Rows from block 3 of the text decoder of a small encoder-decoder audio transcriber, named by matrix and row number. Rows with one number belong to one neuron. Each number is 128 + 24 x the weight over its row's rms, rounded and kept within 0 to 255. All counts start at 0. Numbers have three digits each.
After each neuron's rows are labels from the 100 texts, of 14976, where the neuron reaches its highest value: "fires on" is the input token at the peak. Only what is clearly more common there than usual is listed. The data: short read English sentences (LibriTTS-R). In brackets: how many of the 100.
# fc1: MLP up (decoder.blocks.3.mlp.fc1.weight, 768x128), inputs 64-127
# fc2: MLP down (decoder.blocks.3.mlp.fc2.weight, 128x768, transposed), outputs 64-127

fc1.741:107137103144109143143101116128105138143112148135165110161134125088153133128122102109103142143155112113141135124091122154139105098136141152134113186133087134092137134069123120117157122131138166
fc2.741:097152103120139127083135087109149125126132153112167149115098110174077106145099114127178145135151085106151147089163086127153127137144131111144161101110138117115143139182139157094108103143151137
fires on: "d" (45); "e" (26); "b" (13)

fc1.494:109153161140147111134155168130139126166148092130132160115120175104081121137115134133109123101159147141174151109124125121168117121145121093156118108134129093107130095103104096177149132139128144
fc2.494:089105096092127085142160098147130125105145142127081107130124119162133105114137144132148106149123112108098141131115119091143105106089112156167146146123085133143147119168119125108158138158160089
fires on: "r" (24); "s" (21); "o" (16); "a" (12)

fc1.635:135104094156167169122127128135177100128129171124141125109131141107134167154142150099121143123147162122136163121152145136171097121146124077140137081124119139092116123122132089107116138101118116
fc2.635:151123125113118109125144082125138100122139137159103109099100119151147114134164124207140130126105137058140110122119122172106162151141106136157132119145134130144118091157146130150161074108141131
fires on: "d" (31); "s" (25); "r" (21)

fc1.283:104126120117133138130129118135159150124157164120119146110116137135126139086164127109131143143127129091116153157182111123173149164117122158140084127159155142103116154137087126116143095112141154
fc2.283:149133173120095173120154135150137161141138135149116136173170113139105114123125100081148117093095103137120113105167133092126106131125160108121136179109072119105104110070126120135178122132170113
fires on: "a" (41); "e" (36); "i" (13)

fc1.712:111132118127162186153156119125072140084151111137123154062124140110147140104116091085142113106138116178124126165155168123149114178132127157120119130146121154117150132120133115121130158094122126
fc2.712:137171106131108114128112104152148133129117131111111104083108148146137148103177133164081172147115139132133087100147085170126163092111139123136119145134147131141114181149126140141173129125139152
fires on: "a" (71); "'" (13)

fc1.43:136128135121092131108126115108103126100115126123133132166100146135156134138147107139153131134128130132131127112157178094139155123115154163128139143090140115091134118125113142108153125102094114
fc2.43:122132103154156086144145123101095128128144102142105161148144116134132113098162133087128146124145091133121163108093143097169157189111111110122178084160129133122175137157135150151095106119108136
fires on: "y" (62); "l" (31)

fc1.436:103134118140100128126156120141168081114150122125105145112126150118157147105159135125086093099123132114089106128146153124126165159119104098124130094119100126090096149107123107124110117148106139
fc2.436:116131093099143101131097114121100154105102118161104142098138121133105110125153107128095155173172120129144106124160142122112121117102166166105152123183120111111113120140153136110101116134152094
fires on: "r" (38); "a" (13); "h" (11); "b" (7)

fc1.674:107093152089125165172096139134142121143138143115132138130112147094131117132117085076134145120134121102138103124133159117148127154157145150129107136141119131121157121126137090127094123178143132
fc2.674:123118140108149122113116154111124118101095108133153099127131129117114160125128146104104118150154121142130143138138153154122157152136058088075197151111134087115137108102107150080107123135137117
fires on: "y" (91)

fc1.460:120133078123151134075061146148121128138153103114110159132107133141121117117144120111102130123133134138069128153136122113132127141086147128107135153132127116130147093113085076131147101163124118
fc2.460:133107149127127119102138139102131139124109110122120112158099120103088111153136151129111141173111145124121165176111140148079120146130167145104127162096078114102104116115123119097087098123148118
fires on: "y" (96)

fc1.766:110134141169137099134129106125110122079140169124178098087107147100142137115167157122132179156100088122102105077093110115143180141119148115119076170118128142127156136137129118157141188130101086
fc2.766:109167151138107136136123160167172154149100104117112184148131142137122146110104147091126103114147116132124106177104126149142162138192132147131166114150137092113088144095123137121143111158135099
fires on: "i" (77)

fc1.299:106124137122088117120120126089127151150118179123102153121133103117142170152127136150104128145107104143066097087146131101121106152112116132105105088158106150105107101118121099105145139158095162
fc2.299:136144153131108106139101136069085161105139088116116112135112148130124104170105161147117134146129133141183141146139127123127154095110155109110099140124116160170120126138161134159127108125114088
fires on: "d" (98)

fc1.185:157146116119081127166113076110150127136111145098058123166097170110128125072126106127182125183133140150136143113093105104163157153128100101126134128108121127141143130127083130133125137125088090
fc2.185:125101172109156092132142116170142143119160156186146114134140097163127118160111139077096119094148107116112117134112115102121103104122105171106150183127129154095133126127159090162138121125181149
fires on: "i" (43); "l" (43)

fc1.345:115114115117122108129110131189108103107120142103110100109147145141136081145164134146124096175148114142103111102161148145141127121103127139096149107139124107107113113137127107142119115139102127
fc2.345:125146157096142105137106119140149079148122117140125136125105103044144147114096141138142150117133140115110122158119154098094104109157128151117151136143117151149101110122101098155143126152120133
fires on: "g" (38); "y" (23); "f" (22)

fc1.361:105076135105145137172124087104159119122086132143125148111101099133139142134169141088127128115136179145130158132100161130116105090160174141131125107153112102113092107105074103156109122136128133
fc2.361:119115131111150129104076143129108092107062086082144122097116172109131127141128142119097101122112120121150166107111124095066120158116094129124146143153092136130144107131129156159141114127118172
fires on: "r" (44); "g" (23)

fc1.110:131101095171103134144118111110103085105133098085163171125119149112154125149121107166116132177117110083118123125122143127110169131110158126163105135072136100118121099071155083128149133126136085
fc2.110:125136127134160114139114130066146136135188112137171158126148158151121108143119137119151083125105164151118102134085137108112123145136049126070146080062155122112113089144131126154147134118109114
fires on: "a" (41); "y" (25); "u" (14); "'" (10)

fc1.323:132151122078108122096116156094153057127131110094106139127118140164123112129126101167146113120148111146119148117144186143122119107166125137156146128160162079113098142151139102119163137133124082
fc2.323:133136141123130171133112103133100141157124126128185100130111143110105101137151133128162101130093105110173116128187126128097105100115102114110076145081155158110144108127093130142075155147098134
fires on: "n" (73); "y" (22)

fc1.637:093109139103110130075158110162155122106090107115080125135158092107111145160125076153125105143123127069127160122156131121122121122087169092125162130135131124108130119187154109090164179118177143
fc2.637:135146136166135139134144152137135107123101140142138107152118110118118137153144126131152109099125089162134102149160110146099091124184123172166136125131098128109082090099144109161143172126132129
fires on: "y" (78)

fc1.370:122161118132093138076155142108105103126119096108093149101129100093134124172147131095133121103176129129098137142109131084131087131079157147147128165131156133107135084129153102108163127111169154
fc2.370:124111107111130120111170089127129147132123108137125146136113136135122098092154172104158153161141136109132145163083105164136129100157110143133095087134152114099127120152091094106087101098167155
fires on: "y" (45); "o" (13)

fc1.627:173117096131127139176133136178144141107133129123146118142149110125166129117120117117160095100123106133133137131141176127116149099112121143099118119137101119113143129103114144158091115151113138
fc2.627:130128094156155157137135181090118117149158148123141120129129147133086141113104161116146119102177099142108081083081139109147170151106112136128129172126135124101118151107139123143131162152127146
fires on: "n" (44); "e" (44)

fc1.464:109142094157122105140129161111159129116146139129119144159131131151165151119142171099101159159145145130139159111140114144154144086127180134106116101087115123122158159168075094135123134151123117
fc2.464:132136169114132096116116139115107117145130127088145128133126138139111141081159130175136127135143181115132126149129101102136123107162124155130140184128165138086147093105169165156133138119127142
fires on: "i" (76); "o" (22)

fc1.467:161142120134150091105093143137096159159104119097163124142129106147145106086186152104096106121145087117151144112119131092124112124129139183103140125090116139125154088083169161088152134138145135
fc2.467:140110103153132151122151155081156130119108126134111132109135172108110105115120128149132171159089121128104147173141114127131148115134145131119136080138145116143129168153125105121133128173118121
fires on: "n" (73)

fc1.213:059104138115094098127165124166094110091161126119129142113137117127176101069098119128148139136124134144089106100130140096084130114138149152136088091133115113133119097095122130151081120093147106
fc2.213:174152158104134136109108125178126145143152130135115107113149103154083161122146076106152106127092152130155115122132155106181175115142124108118128131110150167091099148124162089098179103109141139
fires on: "i" (32); "u" (17)

fc1.524:110180122122178133106084095124103107133140134121145167124159190161151107127128109152127161172140129071153115140107147114177116127122147114131113138151104106131134149102107117130088171136103113
fc2.524:148097114089159142161147112182100141138124123100160111115130150121154126104122160151093101106123190112108117176153130133134112075158122129149120150147132112153146124102126137148170097141083107
fires on: "r" (34); "l" (29); "t" (18); "w" (8)

fc1.124:101128112110091099129146059133125137133121120128180125098118145135158117156093173104159068094163137168126105112136115172145161130086107142160115145059155126108078125126140139136139119104147129
fc2.124:110153098165120150122125144132116109093120111121113128174113146129144092130121162140127169120091141114134137100139160115143117119150096119083105166123106143124134119090088122125063128165124150
fires on: "a" (71); "u" (14); "h" (10)

fc1.231:077090099134152145163114120108136171118135125103117205095142138109126110144142120114152133141105133100162149140129127153086144118099161104147093112124162142135105107155135109152102134138136120
fc2.231:127126150145126149143123103065145110130108094090133081125124124143075150146132098119086115109111152163139150121117086108126155112113127081115148112163105144105155098135077131152129143153126130
fires on: "r" (53); "l" (46)

fc1.44:150135135193079139106154138091121137169127107131081146098155159122095136059127089143125153092151130109115133141104147130119158133123129124121143096125110125131142134146123141107113136158092097
fc2.44:121128120111136123123092092154123147122098192115115140098161156152147156168140143139127109150136125144123079119158137159120112146145126170165158116091113134149095153072106141111122138118152126
fires on: "a" (46); "o" (30); "r" (17)

fc1.104:092154125087120090124134111118159111132096112094114157141111124164101171098150126161177141144143116146103114153113128095129155162123148122195138089157169113150116122168125128125127149131186131
fc2.104:111130088133080097091143139113111096138097134155157087162146100108125148156126158094118119147127114143108115088109132156096172122138121126127117100157146163159128115107128130161085133141110117
fires on: "y" (32); "t" (25); "e" (22); "w" (11)

fc1.510:154071114076133157076111115105119143184115121127092140144120110117110150132166120104143142115147162107125119128135142108177151093159111115108125161105083095160117097130125120114140126096140132
fc2.510:116157105133128164152131136097092141146098156129152133165119157126092157168122165130123119132122142142136128135113113134133079149080114107149147117113129144097151153123093158175101096129133143
fires on: "d" (55); "r" (17); "h" (13); "w" (7)

fc1.545:128124113143176090154148112169104136127081203117123128168151103092117102131190129137116104096124150096152134147128139130119087123133119110145116096124151141151119105104111099112104131115144166
fc2.545:123127140121135095180077120105123085142145122123120153113089170137138126114151113129127104128120130096109157069120132134104150125132141092067165130120153113149145128143129083146157117122134094
fires on: "d" (33); "t" (26); "u" (22); "r" (11)

fc1.357:126176116097129116099121141140116141103131155121146159095126128129115114080054103148172157117095155109142093095120136148127152154123159156081149133086159136146139134119102128140136187160127106
fc2.357:131125144169161173100153118114127124143125092117084152134122104140133131165162165097110139159178119108082110142107103105118126138129132108149132148156132141104086074125123126087108128128148134
fires on: "r" (57); "e" (26); "v" (7)

fc1.508:177116122144114119138123160113130147115135140135097118104137166171158158085130114111119124119153174134123114127136093164093086110106098135131134134112124096167118103123110089110137129134075090
fc2.508:154099086134179120163160149146075133114162144160156115140100130137145161127115152133152122135125094133144091136129141095164087137137132116118163184161156139103142147127149084145129105108149113
fires on: "r" (22); "b" (17); "t" (16); "i" (15)

fc1.445:072134113142125102120142116111145107145132107128075089125130099101142138108149130120128125089128153163101111142153129085095112120140139115132088107102120101101092116148074133163164119131147086
fc2.445:144120124095127154093109117171112141135138111107118112111088119137154112120131101119164125142136111079185128082132163134154165082131118127164139138174120113139108113121141089110094161128166135
fires on: "a" (42); "o" (32); "g" (15); "u" (8)

fc1.390:139097068140158133152056094123121139110171121177119164125139110150166100131136136132130121162187141097126113112147118134121092141073106132150149149108157105107105141129121149141111132098126112
fc2.390:173154149143154132125116165108110112139156128098169122113130116163129126143104137148191106126090131112127131159092109117145108122123136088143128144110146168059082139118151131115176124125207127
fires on: "d" (66); "r" (13)

fc1.300:127110145124139124134120159131144136119092134109126113101120067091131140120094110081124138142158189134102114149178195124140184155112133163112146132133115131136140131138110159148081123114149078
fc2.300:144118116092105125092097095137145111126143160104120118154159157111114156135149137150119115152132132123175139089106112142135123102106147147172123138130090157144136120083106138124116133090122111
fires on: "g" (67); "o" (31)

fc1.280:121127125129148145180131127081131087153156122107099112145147081098130128143151095094079132149120133168118100136140164115132110131170134108131110071111150084131120123145124146135134147142142128
fc2.280:068116147092130160117136131132119136097154074132081123122134125144165136140145162123097119099120116110141149143153153102114180125158086103131146141156148115114116111094144139117090102130129164
fires on: "d" (44); "s" (35); "y" (18)

fc1.603:131122137156108125109132117108148088136112088079097127108154116099122162124101142109142111118153082127098184120150098096142146129143111103162187146120120112135099186096111127147108157064136124
fc2.603:093129123145100121156100131139146173155118142093124133130059097124146179185111129107113086131092128074132133144123164122126106137144105122094110103136136142095123170131100128134114108152160130
fires on: "a" (52); "p" (15); "z" (11); "s" (11)

fc1.235:111128160133110178151143149126121120155156148140142146096102165108058132139141158059134126125139175161088126106136152144140100155132139161120137142137146149125093111090071124107130144116123120
fc2.235:138105154099108121127127107111123173156133144138118120144128095101119105101124140141136081133140126116082116110105147151095132171173137126154160139103115093140108123123128148130108116170166110
fires on: "n" (90)