python train.py --model="encoder-decoder audio transcriber" --dataset="short read English sentences (LibriTTS-R)" --train_examples=26041 --gain_aug_db=10 --time_shift_ms=100 --n_mels=64 --hop_length=160 --input="mfcc" --spec_augment=false --win_length=512 --tokenizer="char" --vocab_size=32 --encoder_arch="crnn" --encoder_norm="batchnorm" --encoder_activation="gelu" --encoder_depths=[1, 1, 1] --encoder_kernel_size=5 --encoder_stem="single" --encoder_widths=[96, 96, 96] --encoder_rnn_width=256 --encoder_rnn="lstm" --encoder_bidirectional=true --encoder_rnn_residual=false --encoder_rnn_layers=5 --fusion="cross_attention" --decoder_width=128 --decoder_layers=6 --decoder_norm="layernorm" --decoder_norm_position="pre" --decoder_activation="quick_gelu" --decoder_mlp_ratio=6 --decoder_head_dim=64 --decoder_fused_qkv=true --decoder_bias="all" --decoder_qk_norm=false --decoder_parallel_block=false --decoder_inner_norm=false --decoder_drop_path=0.05 --decoder_positions="learned" --decoder_cross_attention_every=1 --decoder_tie_embeddings=true --residual_init="zero_last" --optimizer="soap" --beta2=0.95 --learning_rate=0.0044 --beta1=0.95 --shampoo_beta=0.95 --eps=1e-08 --precondition_frequency=20 --max_precond_dim=1024 --one_sided=true --adamw_lr_other_params=0.00079 --max_steps=3400 --batch_size=64 --epochs=8.4 --lr_schedule="cosine" --final_lr_fraction=0.1 --warmup_steps=340 --weight_decay=0.1 --adamw_weight_decay_other_params=0
Rows from block 3 of the text decoder, named by matrix and row number. Each number is 128 + 32 x the weight over the matrix's rms, rounded and kept within 0 to 255. All counts start at 0. Numbers have three digits each.
# v: cross-attention value (decoder.blocks.3.cross_attn.v.weight, 128x512), inputs 171-227
v.0:079107124116150056140199106135123129125128139137144116133118120137134126090050121227126024118121000118129149135116135103125128116107188138103119084128125134137122155177111
v.1:154164143148124129129178118146114125126127153135152102091137129132160136109143117145097097104141104126134096127093140117120136116112066105119163101144133143126168121156110
v.2:145154134144113153107150128077134132152107129118116148132125109119118107145078119124127185129138160114112131114138119144117111139084092157173130157111115124136191139100129
v.3:143136132130147095089092137091137143121118128123124168128134123122149143117194158160090083130129061123147138142122138122110117120099159126144137150132126122116091152130115
v.4:070156104135122154156171133074103125143144142126125141144130117110121114182088129047113072110121124141106062117140116127133125146137120096096116067133157156121083130144147
v.5:143123117138105065133160129147127131144142120109118139106109123130133145125158103207096050131137112130131137136129123134110140127139205062065158092106096133144105131134127
v.6:137108135100110084148124114120142137114139103153134099112128130132117145121136131164106155177120094116147126125148133115132129130152169156136095114115125115134160119047136
v.7:132090126143125122124151133171141124129150126123115152125132110112086126110142140100132175134156186135114138147151134130118129142121151065133140126145188141123181129199139
v.8:141146104144129088120134140051124118133133134124134127120126133113153120070189128089136088149130159118120114138125126124139126122133152055134076107109128112122144130144126
v.9:058114133149134174128160133111133139095145144140145137100149118130110148089173117085098137125104158118151124118129144122130121144127086096101094137112117153142135144067127
v.10:143123117125142154203142146162137104116133156126141107124135111121141144126098122100168145116137106128133142106140115132128134138122142185097102099120140178127115135106116
v.11:134140142157128220157141132174128109129136110122136130124142133129127141137144156081144051140137131138131141128149148111101160139152086100122115119126105156125173140094139
v.12:172149129125124128169141134140144123119119141117123131095150132133134126135069113167110117123122218110138097122135118145130109116144133157146135137139135118118200119134151
v.13:205174127126121096146159177133150135123112077127153106110110141147131143133066137141140218120134162125132102134114106130116131136142153159153117098146118148124141130164127
v.14:148143112116085128117108141166130131152142133125130146128108143132141096067167118125099166104126118146119131137139120125130156135112098115138132128137099140149113121130132
v.15:072100130128127137151074093122123125120126147127107119133126133125127127127082104102140092139125232122132116126131154138099110126110156074169107160100199127130132118130136
v.16:165162121128159143113126118117118110125112130128130151095131152115084134143109124071151161134128210147122152131130143148136151126098087090145167095135167141118128122111147
v.17:132114122125115073181153152075118124131148138129104129156122110124117100062108146125101107124124132127120136118103139133134131128153062111135192138125115109141090105119129
v.18:125099130142123160146101108126137120144132110125114150160138132127143117041122112072140131135115170142120123126126126132124150113144177163145114169159150129108168111188135
v.19:112128126152141170121126136086133140129111167146134110129133139116143165104144119079140136136154139139103142131105122126151135142135134144096113107142161128099089123131106
v.20:081139133099126118121129120051132127129120104141139121137138113122140136132163112212119120151132065131114093117131130103153132124162215153152148153127156147126201142121102
v.21:099149127119114105072180135164134127123116112138133142130110103149113106077111130113085135136110234105147109092139115105145117142164196040108149125132091122141163120143113
v.22:192161129141114144137171140159138113128133123122123135133126115126124131176110145076127090129126118126128151133145120139124130120134127081165103158122185126121107123119138
v.23:118121143130133145097133121118145143142117131125119143146137111131145122091052127141129177125135094133120127127137088156114111117142104206135117154150165160116078135124133
v.24:146152133105133128107143140041141137124156114139152155137127118130106117129225124111105175131131154126125146110137125119073134139112070140150089155116085120130136121092102
v.25:119188134128117120069144155065102108108114130132135172106141140141102140138108153178114188141115210128122096132121142118144113109147130162141114136140111109120166128104152
v.26:127148130137116157095129136137119132123121096104139133136123129122114168084177110060128172122117038134101134120106093149109106129081109092167130156128103131122111125143125
v.27:116073113138124152116169136125120117117126128124105123155107132138138148122045117198115171132129149125137133129105091178109131112112209157103086143135078110139147108128140
v.28:171115130120146138105173116085154143133143099135144116146137117104113120136148147161119161135121170129132124129138130131108110134134081099141091093123085105118142137078120
v.29:139095114151149074153102107136141112133141129141112156125144144113152123126178125147120108130144187143126149138125125121103145140107172116119089090115172111134111135151125
v.30:100091135125132174078158132192141132134131126122110111145118121127128138103103111149107138135140136146137086136131119141101135141140216186131124131139093120116152139181111
v.31:125118127114134137156120095165090115112141134141106108132116134116119143113132161113102154147130081144110162119130131148146140114128061122126134164124167102123109130143141
v.32:208115134112129070113119129145146140125150117143144097133138118127114135139150124122118127102116022120118083121120105123128136143156148095166110157157156126133089136125132
v.33:094138108130114165084141130112127121141146148129141140097118161134099139108163140133110124097146106129125157136128148129136143116111086163161139139114141113132179133186121
v.34:167155114135123044151161121129114113135113147125129154153119139133130143155160100190159078085111171107130139141119158126170121148132124091135143169120186126141057128106126
v.35:154075145127125170170103129112135145138131119119126095160129103140121130176160134132102070104146078115123089137111088155138129116127176122159133161138164100123108101129123
v.36:184134136120126093125143148112123137124122143111144094129116117141115141232121123159101119127130241127145130126125123104145147126129089130135175158134151142132118128130125
v.37:160125127140116107134110165130109150140141119132117109151147114138131118170082151136145125128139102128122115159124137135112129125162134098126131153144140156103121142147128
v.38:183103123135127071148058171255121130116132105144126127109126123136115144134218119152121116110136119158125114126109097123152129116129152145127122087155201119125144130114108
v.39:119156130108131059129086128175134144130128137136145109090142137119094145069210137157126112104138182130112160139122128122146136119100113134154124111135126130118179130176118
v.40:117143128128134094138146129185116122132147155132110182153114127152160094120128111208122100136126065139121149126127154145100132142058070100152070090134089136125054122136121
v.41:136081115148133074100084134090117114123123156126104148127132126144097135158057115201119216106109115106121069111126127128152130117137211166115138043127112153129102144155148
v.42:197130126132110104138141142129135128120145099121136134114133110142122124177125113132129110168125125123127129133117125138121125127118139182160113102112156141132126129099129
v.43:127134122109124113142158104140139140131145103117131115150120116121153140155120106104132152182121031114119184132123115133131119130119102154115129108107175109139105132104118
v.44:164174146132136243126174138149136145146124092132129120117143157114123128071058131160126215129140022144120076118134132113134153142124115130133154131149146143102173127120101
v.45:122074118133130146138155117102128132140144101157131130142138122137119112117125129098099154125138000128124190107124117120122117129111129160145168090131135159124033121142117
v.46:134133151147148205133090126150121137141109133123120148135139111132169112075085146160137128141145084119129116143136125131160117130108120132129133156136129144123146134071128
v.47:159173133152101195172174127213111121121136133122103116116126109114104124099111133199141173124140113140122154118120153119136153139113170101112195128125155136143187136134138
v.48:176102137132117255145142129131138132142121110134110149133106125125151134082059102100094155125114142121129177104122119151144105138101138075132132114118110140150121140123119
v.49:183138120115134027113162135106120134114113119141135097137101112135123140145171128160129093124106234101133136129106114126139134132130143115143146118148120118145150140171121
v.50:162178115147107248099119126145129118125112147139149125094109140141107138120114091063136187125131095119126136133121148129165132139094156125121202124121091140137125140219114
v.51:150143139118145061135130101167137120142142109110099087139129118112124131213102125143116112165142089152132053120139126136144129144132128173149166124151083138114117152138136
v.52:202155113144142114124100142097107114140136153124124163153121137138132102098171139191128126137131103124128188141119125131090132117090095098098086129120065123134138126133137
v.53:056157118127122059121169100055115143130155164135142120115123119113145118193030099100130097106147168136093122122138150139119128135132067168103066163113134155122196139157125
v.54:108094121143109198112171141080131113114133112120125120158135127135145109143109135100132122171118155118123168121139109129110138121113105178111154126129114135124135121102140
v.55:121129127146153142131122130103109124119112150122148131138123134136128133071115123137145125106122089131123107168136124153155106117142143154126182099114108141134117127129127
v.56:158132126158128076140117142072101110141121123125103143148139117123137121144167112208114105103137204129111114134150119115129134134096149133113111134140163167107158123161145
v.57:133114122125144194146128143179147141116135124120123121129142123117124136156254159077139185162117160135127101144119125141109126123163155152083155102121130107128196126101139
v.58:182122120118123041150108146106126093108097143131120119126139109127114147098175096188127107122152095115141106127121132134123123113147124188156108127127148117124156139155142
v.59:140177122139112173153111104072139122138108122124142139110122137118143121145125127180129144135150140156133154133151135114120119122112186066130114103103180144116134122137116
v.60:150096127136144187065119141120113121123118122127110163165129112128132128189133133061154148135132101126143152145122122128116118116098049172111077094145107108120122107136135
v.61:068109132148113155127110130141124141098110118096141125119129136129125148076175124121122124114139132127123129119133103132138123125148222115091151102151133122107082118104134
v.62:098115136104131134108171135159144144119120100127123097152140150121122133227079099115137138100131214140118079105123111132151111132166074085121108122105084095119114115130118
v.63:150137114149133124142190128102094123125115139130117094140126153127112139236174135110169136114140120133120141125122153117160122120180113073120114130106128101134088111171126
v.64:166166118119130101107138132096147117112117175136156151110106148128120125183127124154124000111117188117133108107137159153161137130087215096125123108135104107127208129203124
v.65:132124147159130202132116123112124119112131126119142229110107131133133114116185113037116194142118102112119215138115094164063124117048047116110064184129150134129112112255122
v.66:137128123126130184149141100128131128130135126121155193095136138130091105071152132039078120134123132132130255134144152122134129138152084159136100133119139170130174151176124
v.67:153050147078139136099111162084165140150159102128113105156128111142140140224089120127106219121124053107132137113099093168095123122100095191086176133130138104133122092109110
v.68:176183111131115126140140143167112120123109090149123105135129146136098128216152138032249117134126158164127113109125135122184139128187139167167145166139163150118088149115137
v.69:121137131135121193185150132097129132154121111109128119179114122123178122165056130137151119125129140129104148123132139107134137134128201194114130168111066157116088131076142
v.70:094196129124116136098095131113110120135130124113138131157137116142163126106168130118115161129106084116112179144138137160141139128103106195131153099131043112138127131114135
v.71:141127153126127217131091120110128142152142103118119180128131145106180132059098151130104236162118087124138107138127155134094123144126174143162109102131141148127111137175107
v.72:133232141143079090047102152126104114095107132086160120114100113140137146174115129104131104094138148116135090147080167112110131103097105118135161131115015125140106142128136
v.73:187076126115142175099159124060169125134108151141133152122138120112119118074153115157121110129145105126123110136151118110095136138127119091126152139136134136125161127205120
v.74:115133145150134109105170072075141150111132138147165153136103152107071128086149144110083231152135000133139093129154130119112118126149159156100198169108103123138168136121114
v.75:090109138137108081118099135127137128120127109124117076109123114116139143102093152150119093154133072120148067100110104125129111136192099110095107134114121128131131137178138
v.76:122133113151101155120154146107127143130122124111138108160114123128127140122090118131140151109113156104144000148125149118169102129171091149212172133114119130114222154138132
v.77:118152129107121066095126119078105107119086158125157100131119145119216158184126056126185137094119158109123069131091141110133159120104174104106082108114150158165094133015144
v.78:070117141132127169098147107086130129131155130155103126111121112137110107217116149094082000151143151113134194127128161142114131138123066121166101180123149115133117098168125
v.79:131117119181134214097130125072106129133138108126106122158139109122135122171154161217101143142139061133117085132125134091121101119183139187126151146147186147122094124080138
v.80:181156121122133083133130085090123134140147141144135156150128142111154107077167118063115202152114125118119123113142125123114111132115121127110146114116067153115111139218095
v.81:092103145146134051119114079165100128114140154131131092157117114144141118167102138187111174133117124112155142151124154106133128147159101143168079137096207147155117143180115
v.82:145124110120120129164077139134138128153123100123138111105139110118127129097138119033139230157134084128104157137116097137130142122102119185098173181149063139129165136035121
v.83:116071134080145164108053117114134123148136169139116167148166116126208133242081065072221194139115164110107216096135110147145160151060084122166115123165118151123085119033122
v.84:172118126128142199101119113122157145142154117150127142113128120121105108101121156103112198143115166139151079130149131128093115125133111074155185126107110099114186139147104
v.85:169114140142134116080121147154146147117105110135119094120121101129095129067145163139113147141121062102129215122142150144105123132115099132115102127118105187123089144184136
v.86:133162124146122113117144130154101119090103138134124126112123153119129135042082121180086208139131082134133027121132133108151131132125157190153148174124131105130211117091142
v.87:121192145132115107097143150190104125116138150112125147120143149129162129216128091112150170111130060140131158149109140111155146112088129189134093179121143122127088113140129
v.88:116110125114120111173111141096135132158130146118136129135174145103048137063154104057188000092113066128117086145105157132152147135128031161173085089151153147122098125116115
v.89:136183100132130167166169138154116109120103145139161129127128152105131141186120102150148134106114220127151204137106154118142149140129138114139188182104161173140039169063145
v.90:085038126151144075115049110103137108152135136138113162116135115143123092198170139093133034151097130110140255131155126138136104150181098146110129123120148173120193128142132
v.91:083112118161133092125194115195140116132145135131108090158116128122204125193141159137107006129142147145127148123123163108144110125141173068119066114125128110107179112133114
v.92:148148139107139138123139151102139130135123133146154115115154154127144112128096128121139139099126095109145233096133152125154135139119075066135133121124099064132097133101115
v.93:140109140152136103093108103076136142129122100129157127132119132139117106119121153092150255116122074133131119113113115141098128163168255158091152141117099131142076147184124
v.94:071165138130134062189177129108122116135114128146154119081111144131133143150159110176089189106125113114150099124116146126170148120142129101140126070123138127123221133093136
v.95:107113135136122128153130132144126111132138133117113094129131132133202138106170109111148161119154157131111090112114119143137145138123120116126102020137106128135182137101138
v.96:058115141132119122115072127127159116125123093136109128111128135121096121104176163157156065178145015129115136161142131148063117131127060221162108070106152114104110133047133
v.97:135132122167111144164071125141091102129106148123123091148111128127199122184147131047183000105136081110136073130124158129229137140155051106095102143121162106131223120056149
v.98:143162156101139156088116143090164121140120142131121110104110108138104128105206131100128146090146125131146167125123127145127115139109075126093128133109145140142116128166116
v.99:155095116116117150164195148084141103131097112111125109159117126137146135039118122229126082101129171113134038129126115076144151122161144006152132086112100119127105143138119
v.100:120167151123108116070129126198147139131104157134124147128111122127190091092159115121201145103138117116115079118144130121131139151106125123147126143138137151132113127130123
v.101:115165133108123044160113121127101123123149106126099136119143118127053125157183154221107025158124143135115193146143151124123138138119126208147064164135171072119154112132152
v.102:085114117097125138090094161142141120123136167126113122074132112137075145073148110105096176112133011114125206114118114148086134146126131161098112169144147158131151124101147
v.103:151133114153117000165115145137123123116122139123123168155104126128179124129107131116065132112146081128121239129100115125085124122130161092122076120136158077142064132181142
v.104:082131147110123226104106133128132138099140126133133118142127150132146136071084116139099149093131147138120130153100126158138123117091148096112157063108144126126173134059114
v.105:167166126127122112122147120128107125108096105112137101071122144137141101105231113068119177107104100129119087130145133123146151135151186183135124137127125158119150138126172
v.106:128084131098100140125110154110129124149117098107109122164120121128163147127101107080104137137117177091150077116117106149079123116086093100120110129143071132131063134163146
v.107:135096131110141192087133113117110119134116116113128170100127142132094131089131135101129185169121094131127255143145132138139149126104049118142142097139097104120166134255118
v.108:114168110116128094088188171099090087101109133105123170116129127142032127106149118154153255146122160119127166115111141130127124121143119041127078133122058135135160124104158
v.109:217116113151111244142063139091120109144143109128131175101110118119093103001149106044144218161123113129123167121124135152119144120115108121121149120122161164129170135179150
v.110:102143129115126047139102138079126130123111145116138139120125125134080159123134120114133154122125109139136111135105109105139132138140148086183137172137084127130255144096127
v.111:159137097165130185090121156128140110121119150111122146097123122138039144221025124165151130112132186121144171137129146155126109112070096050113075110125112144135011150157128
v.112:054074131125153118136165108067141120134121124125125143127121113125108131199090103219118181122149153126128128134139137110128126118146167089134111185166147159110176148168140
v.113:134146141152115179125145124155167152119125107133116080125142138102100134125125131142169082158131137108103107113133119116125097139137202149140150165101107138115132125145133
v.114:170148118135123129110155114128119121125118123145146092127140131127132126118127114133102167088133114133128092123145139097133141147118177100121068118131162143132103154146145
v.115:074184154095135140122102135187163139147153128126102117148141142125130122072186158129104035120125120150136244099115105138104113117112110211098068146157075110118111111153110
v.116:151130123105125142114116141112144134137134134138137139114146164111036164203104116044172161107114137135124000132102135164133174119084154089105120095156135065118122143205108
v.117:114139108108131004114117125103103118110125151133129162123121127130130120238168122096150141104117088124127091108154127129150122124113063241166186233111156135141146138182143
v.118:101116102132115127124043126060133141121137145134165165138136119131137129193143089070121040142110199110134255142146127157114112132131114106085145138107165157139043150175113
v.119:132093132121141090114125134083150120126158104129136184137131126138142136128159115196067197141111193120133217104111137136097145125078013205123126170143205136137107111124118
v.120:073172145119124122148151145147112113128140128127133215131137139128120102172144122202158214135129088150107089130123149136069142139023121132123109133120108137132097130108116
v.121:179155128100117208167183149126108118138111133116135120086125130127105133117109100179192236094129145101113174119117137132107154136111095098119130179130098149135085131133140
v.122:089167133145093085142168148115121123107109127118153191081137146128050147103137123091154122103118056137143161137106114136097135132119059237062115147131179098137199161155107
v.123:139097112148092147123102117104116116092131133120138088135120114129179134080159140143096066139144135111138139140101148074172115133174159193163140117073157179147152151113153
v.124:132098134139116042139084128107115123102157128115126157124120129127091158065116121094097139123123061128119207128116103151120149122105063191115101136138151092129088120139126
v.125:188191135139122172154107150097127147139124130134146149141116118138156133083087130117119137119119130093131175122126159120125111167097106129179099107122082116148124143123136
v.126:087102166142132126167092151083156125146129119128096131125134116127128114145098125077142205152139071110158143158135134131103109138134182092110121138121123090146178113144112
v.127:158167132143126114141168115124121125106136120113122130141126147146070143124075117096078066090117180138133187131122128137139120123133149017112090156109128111143035124109135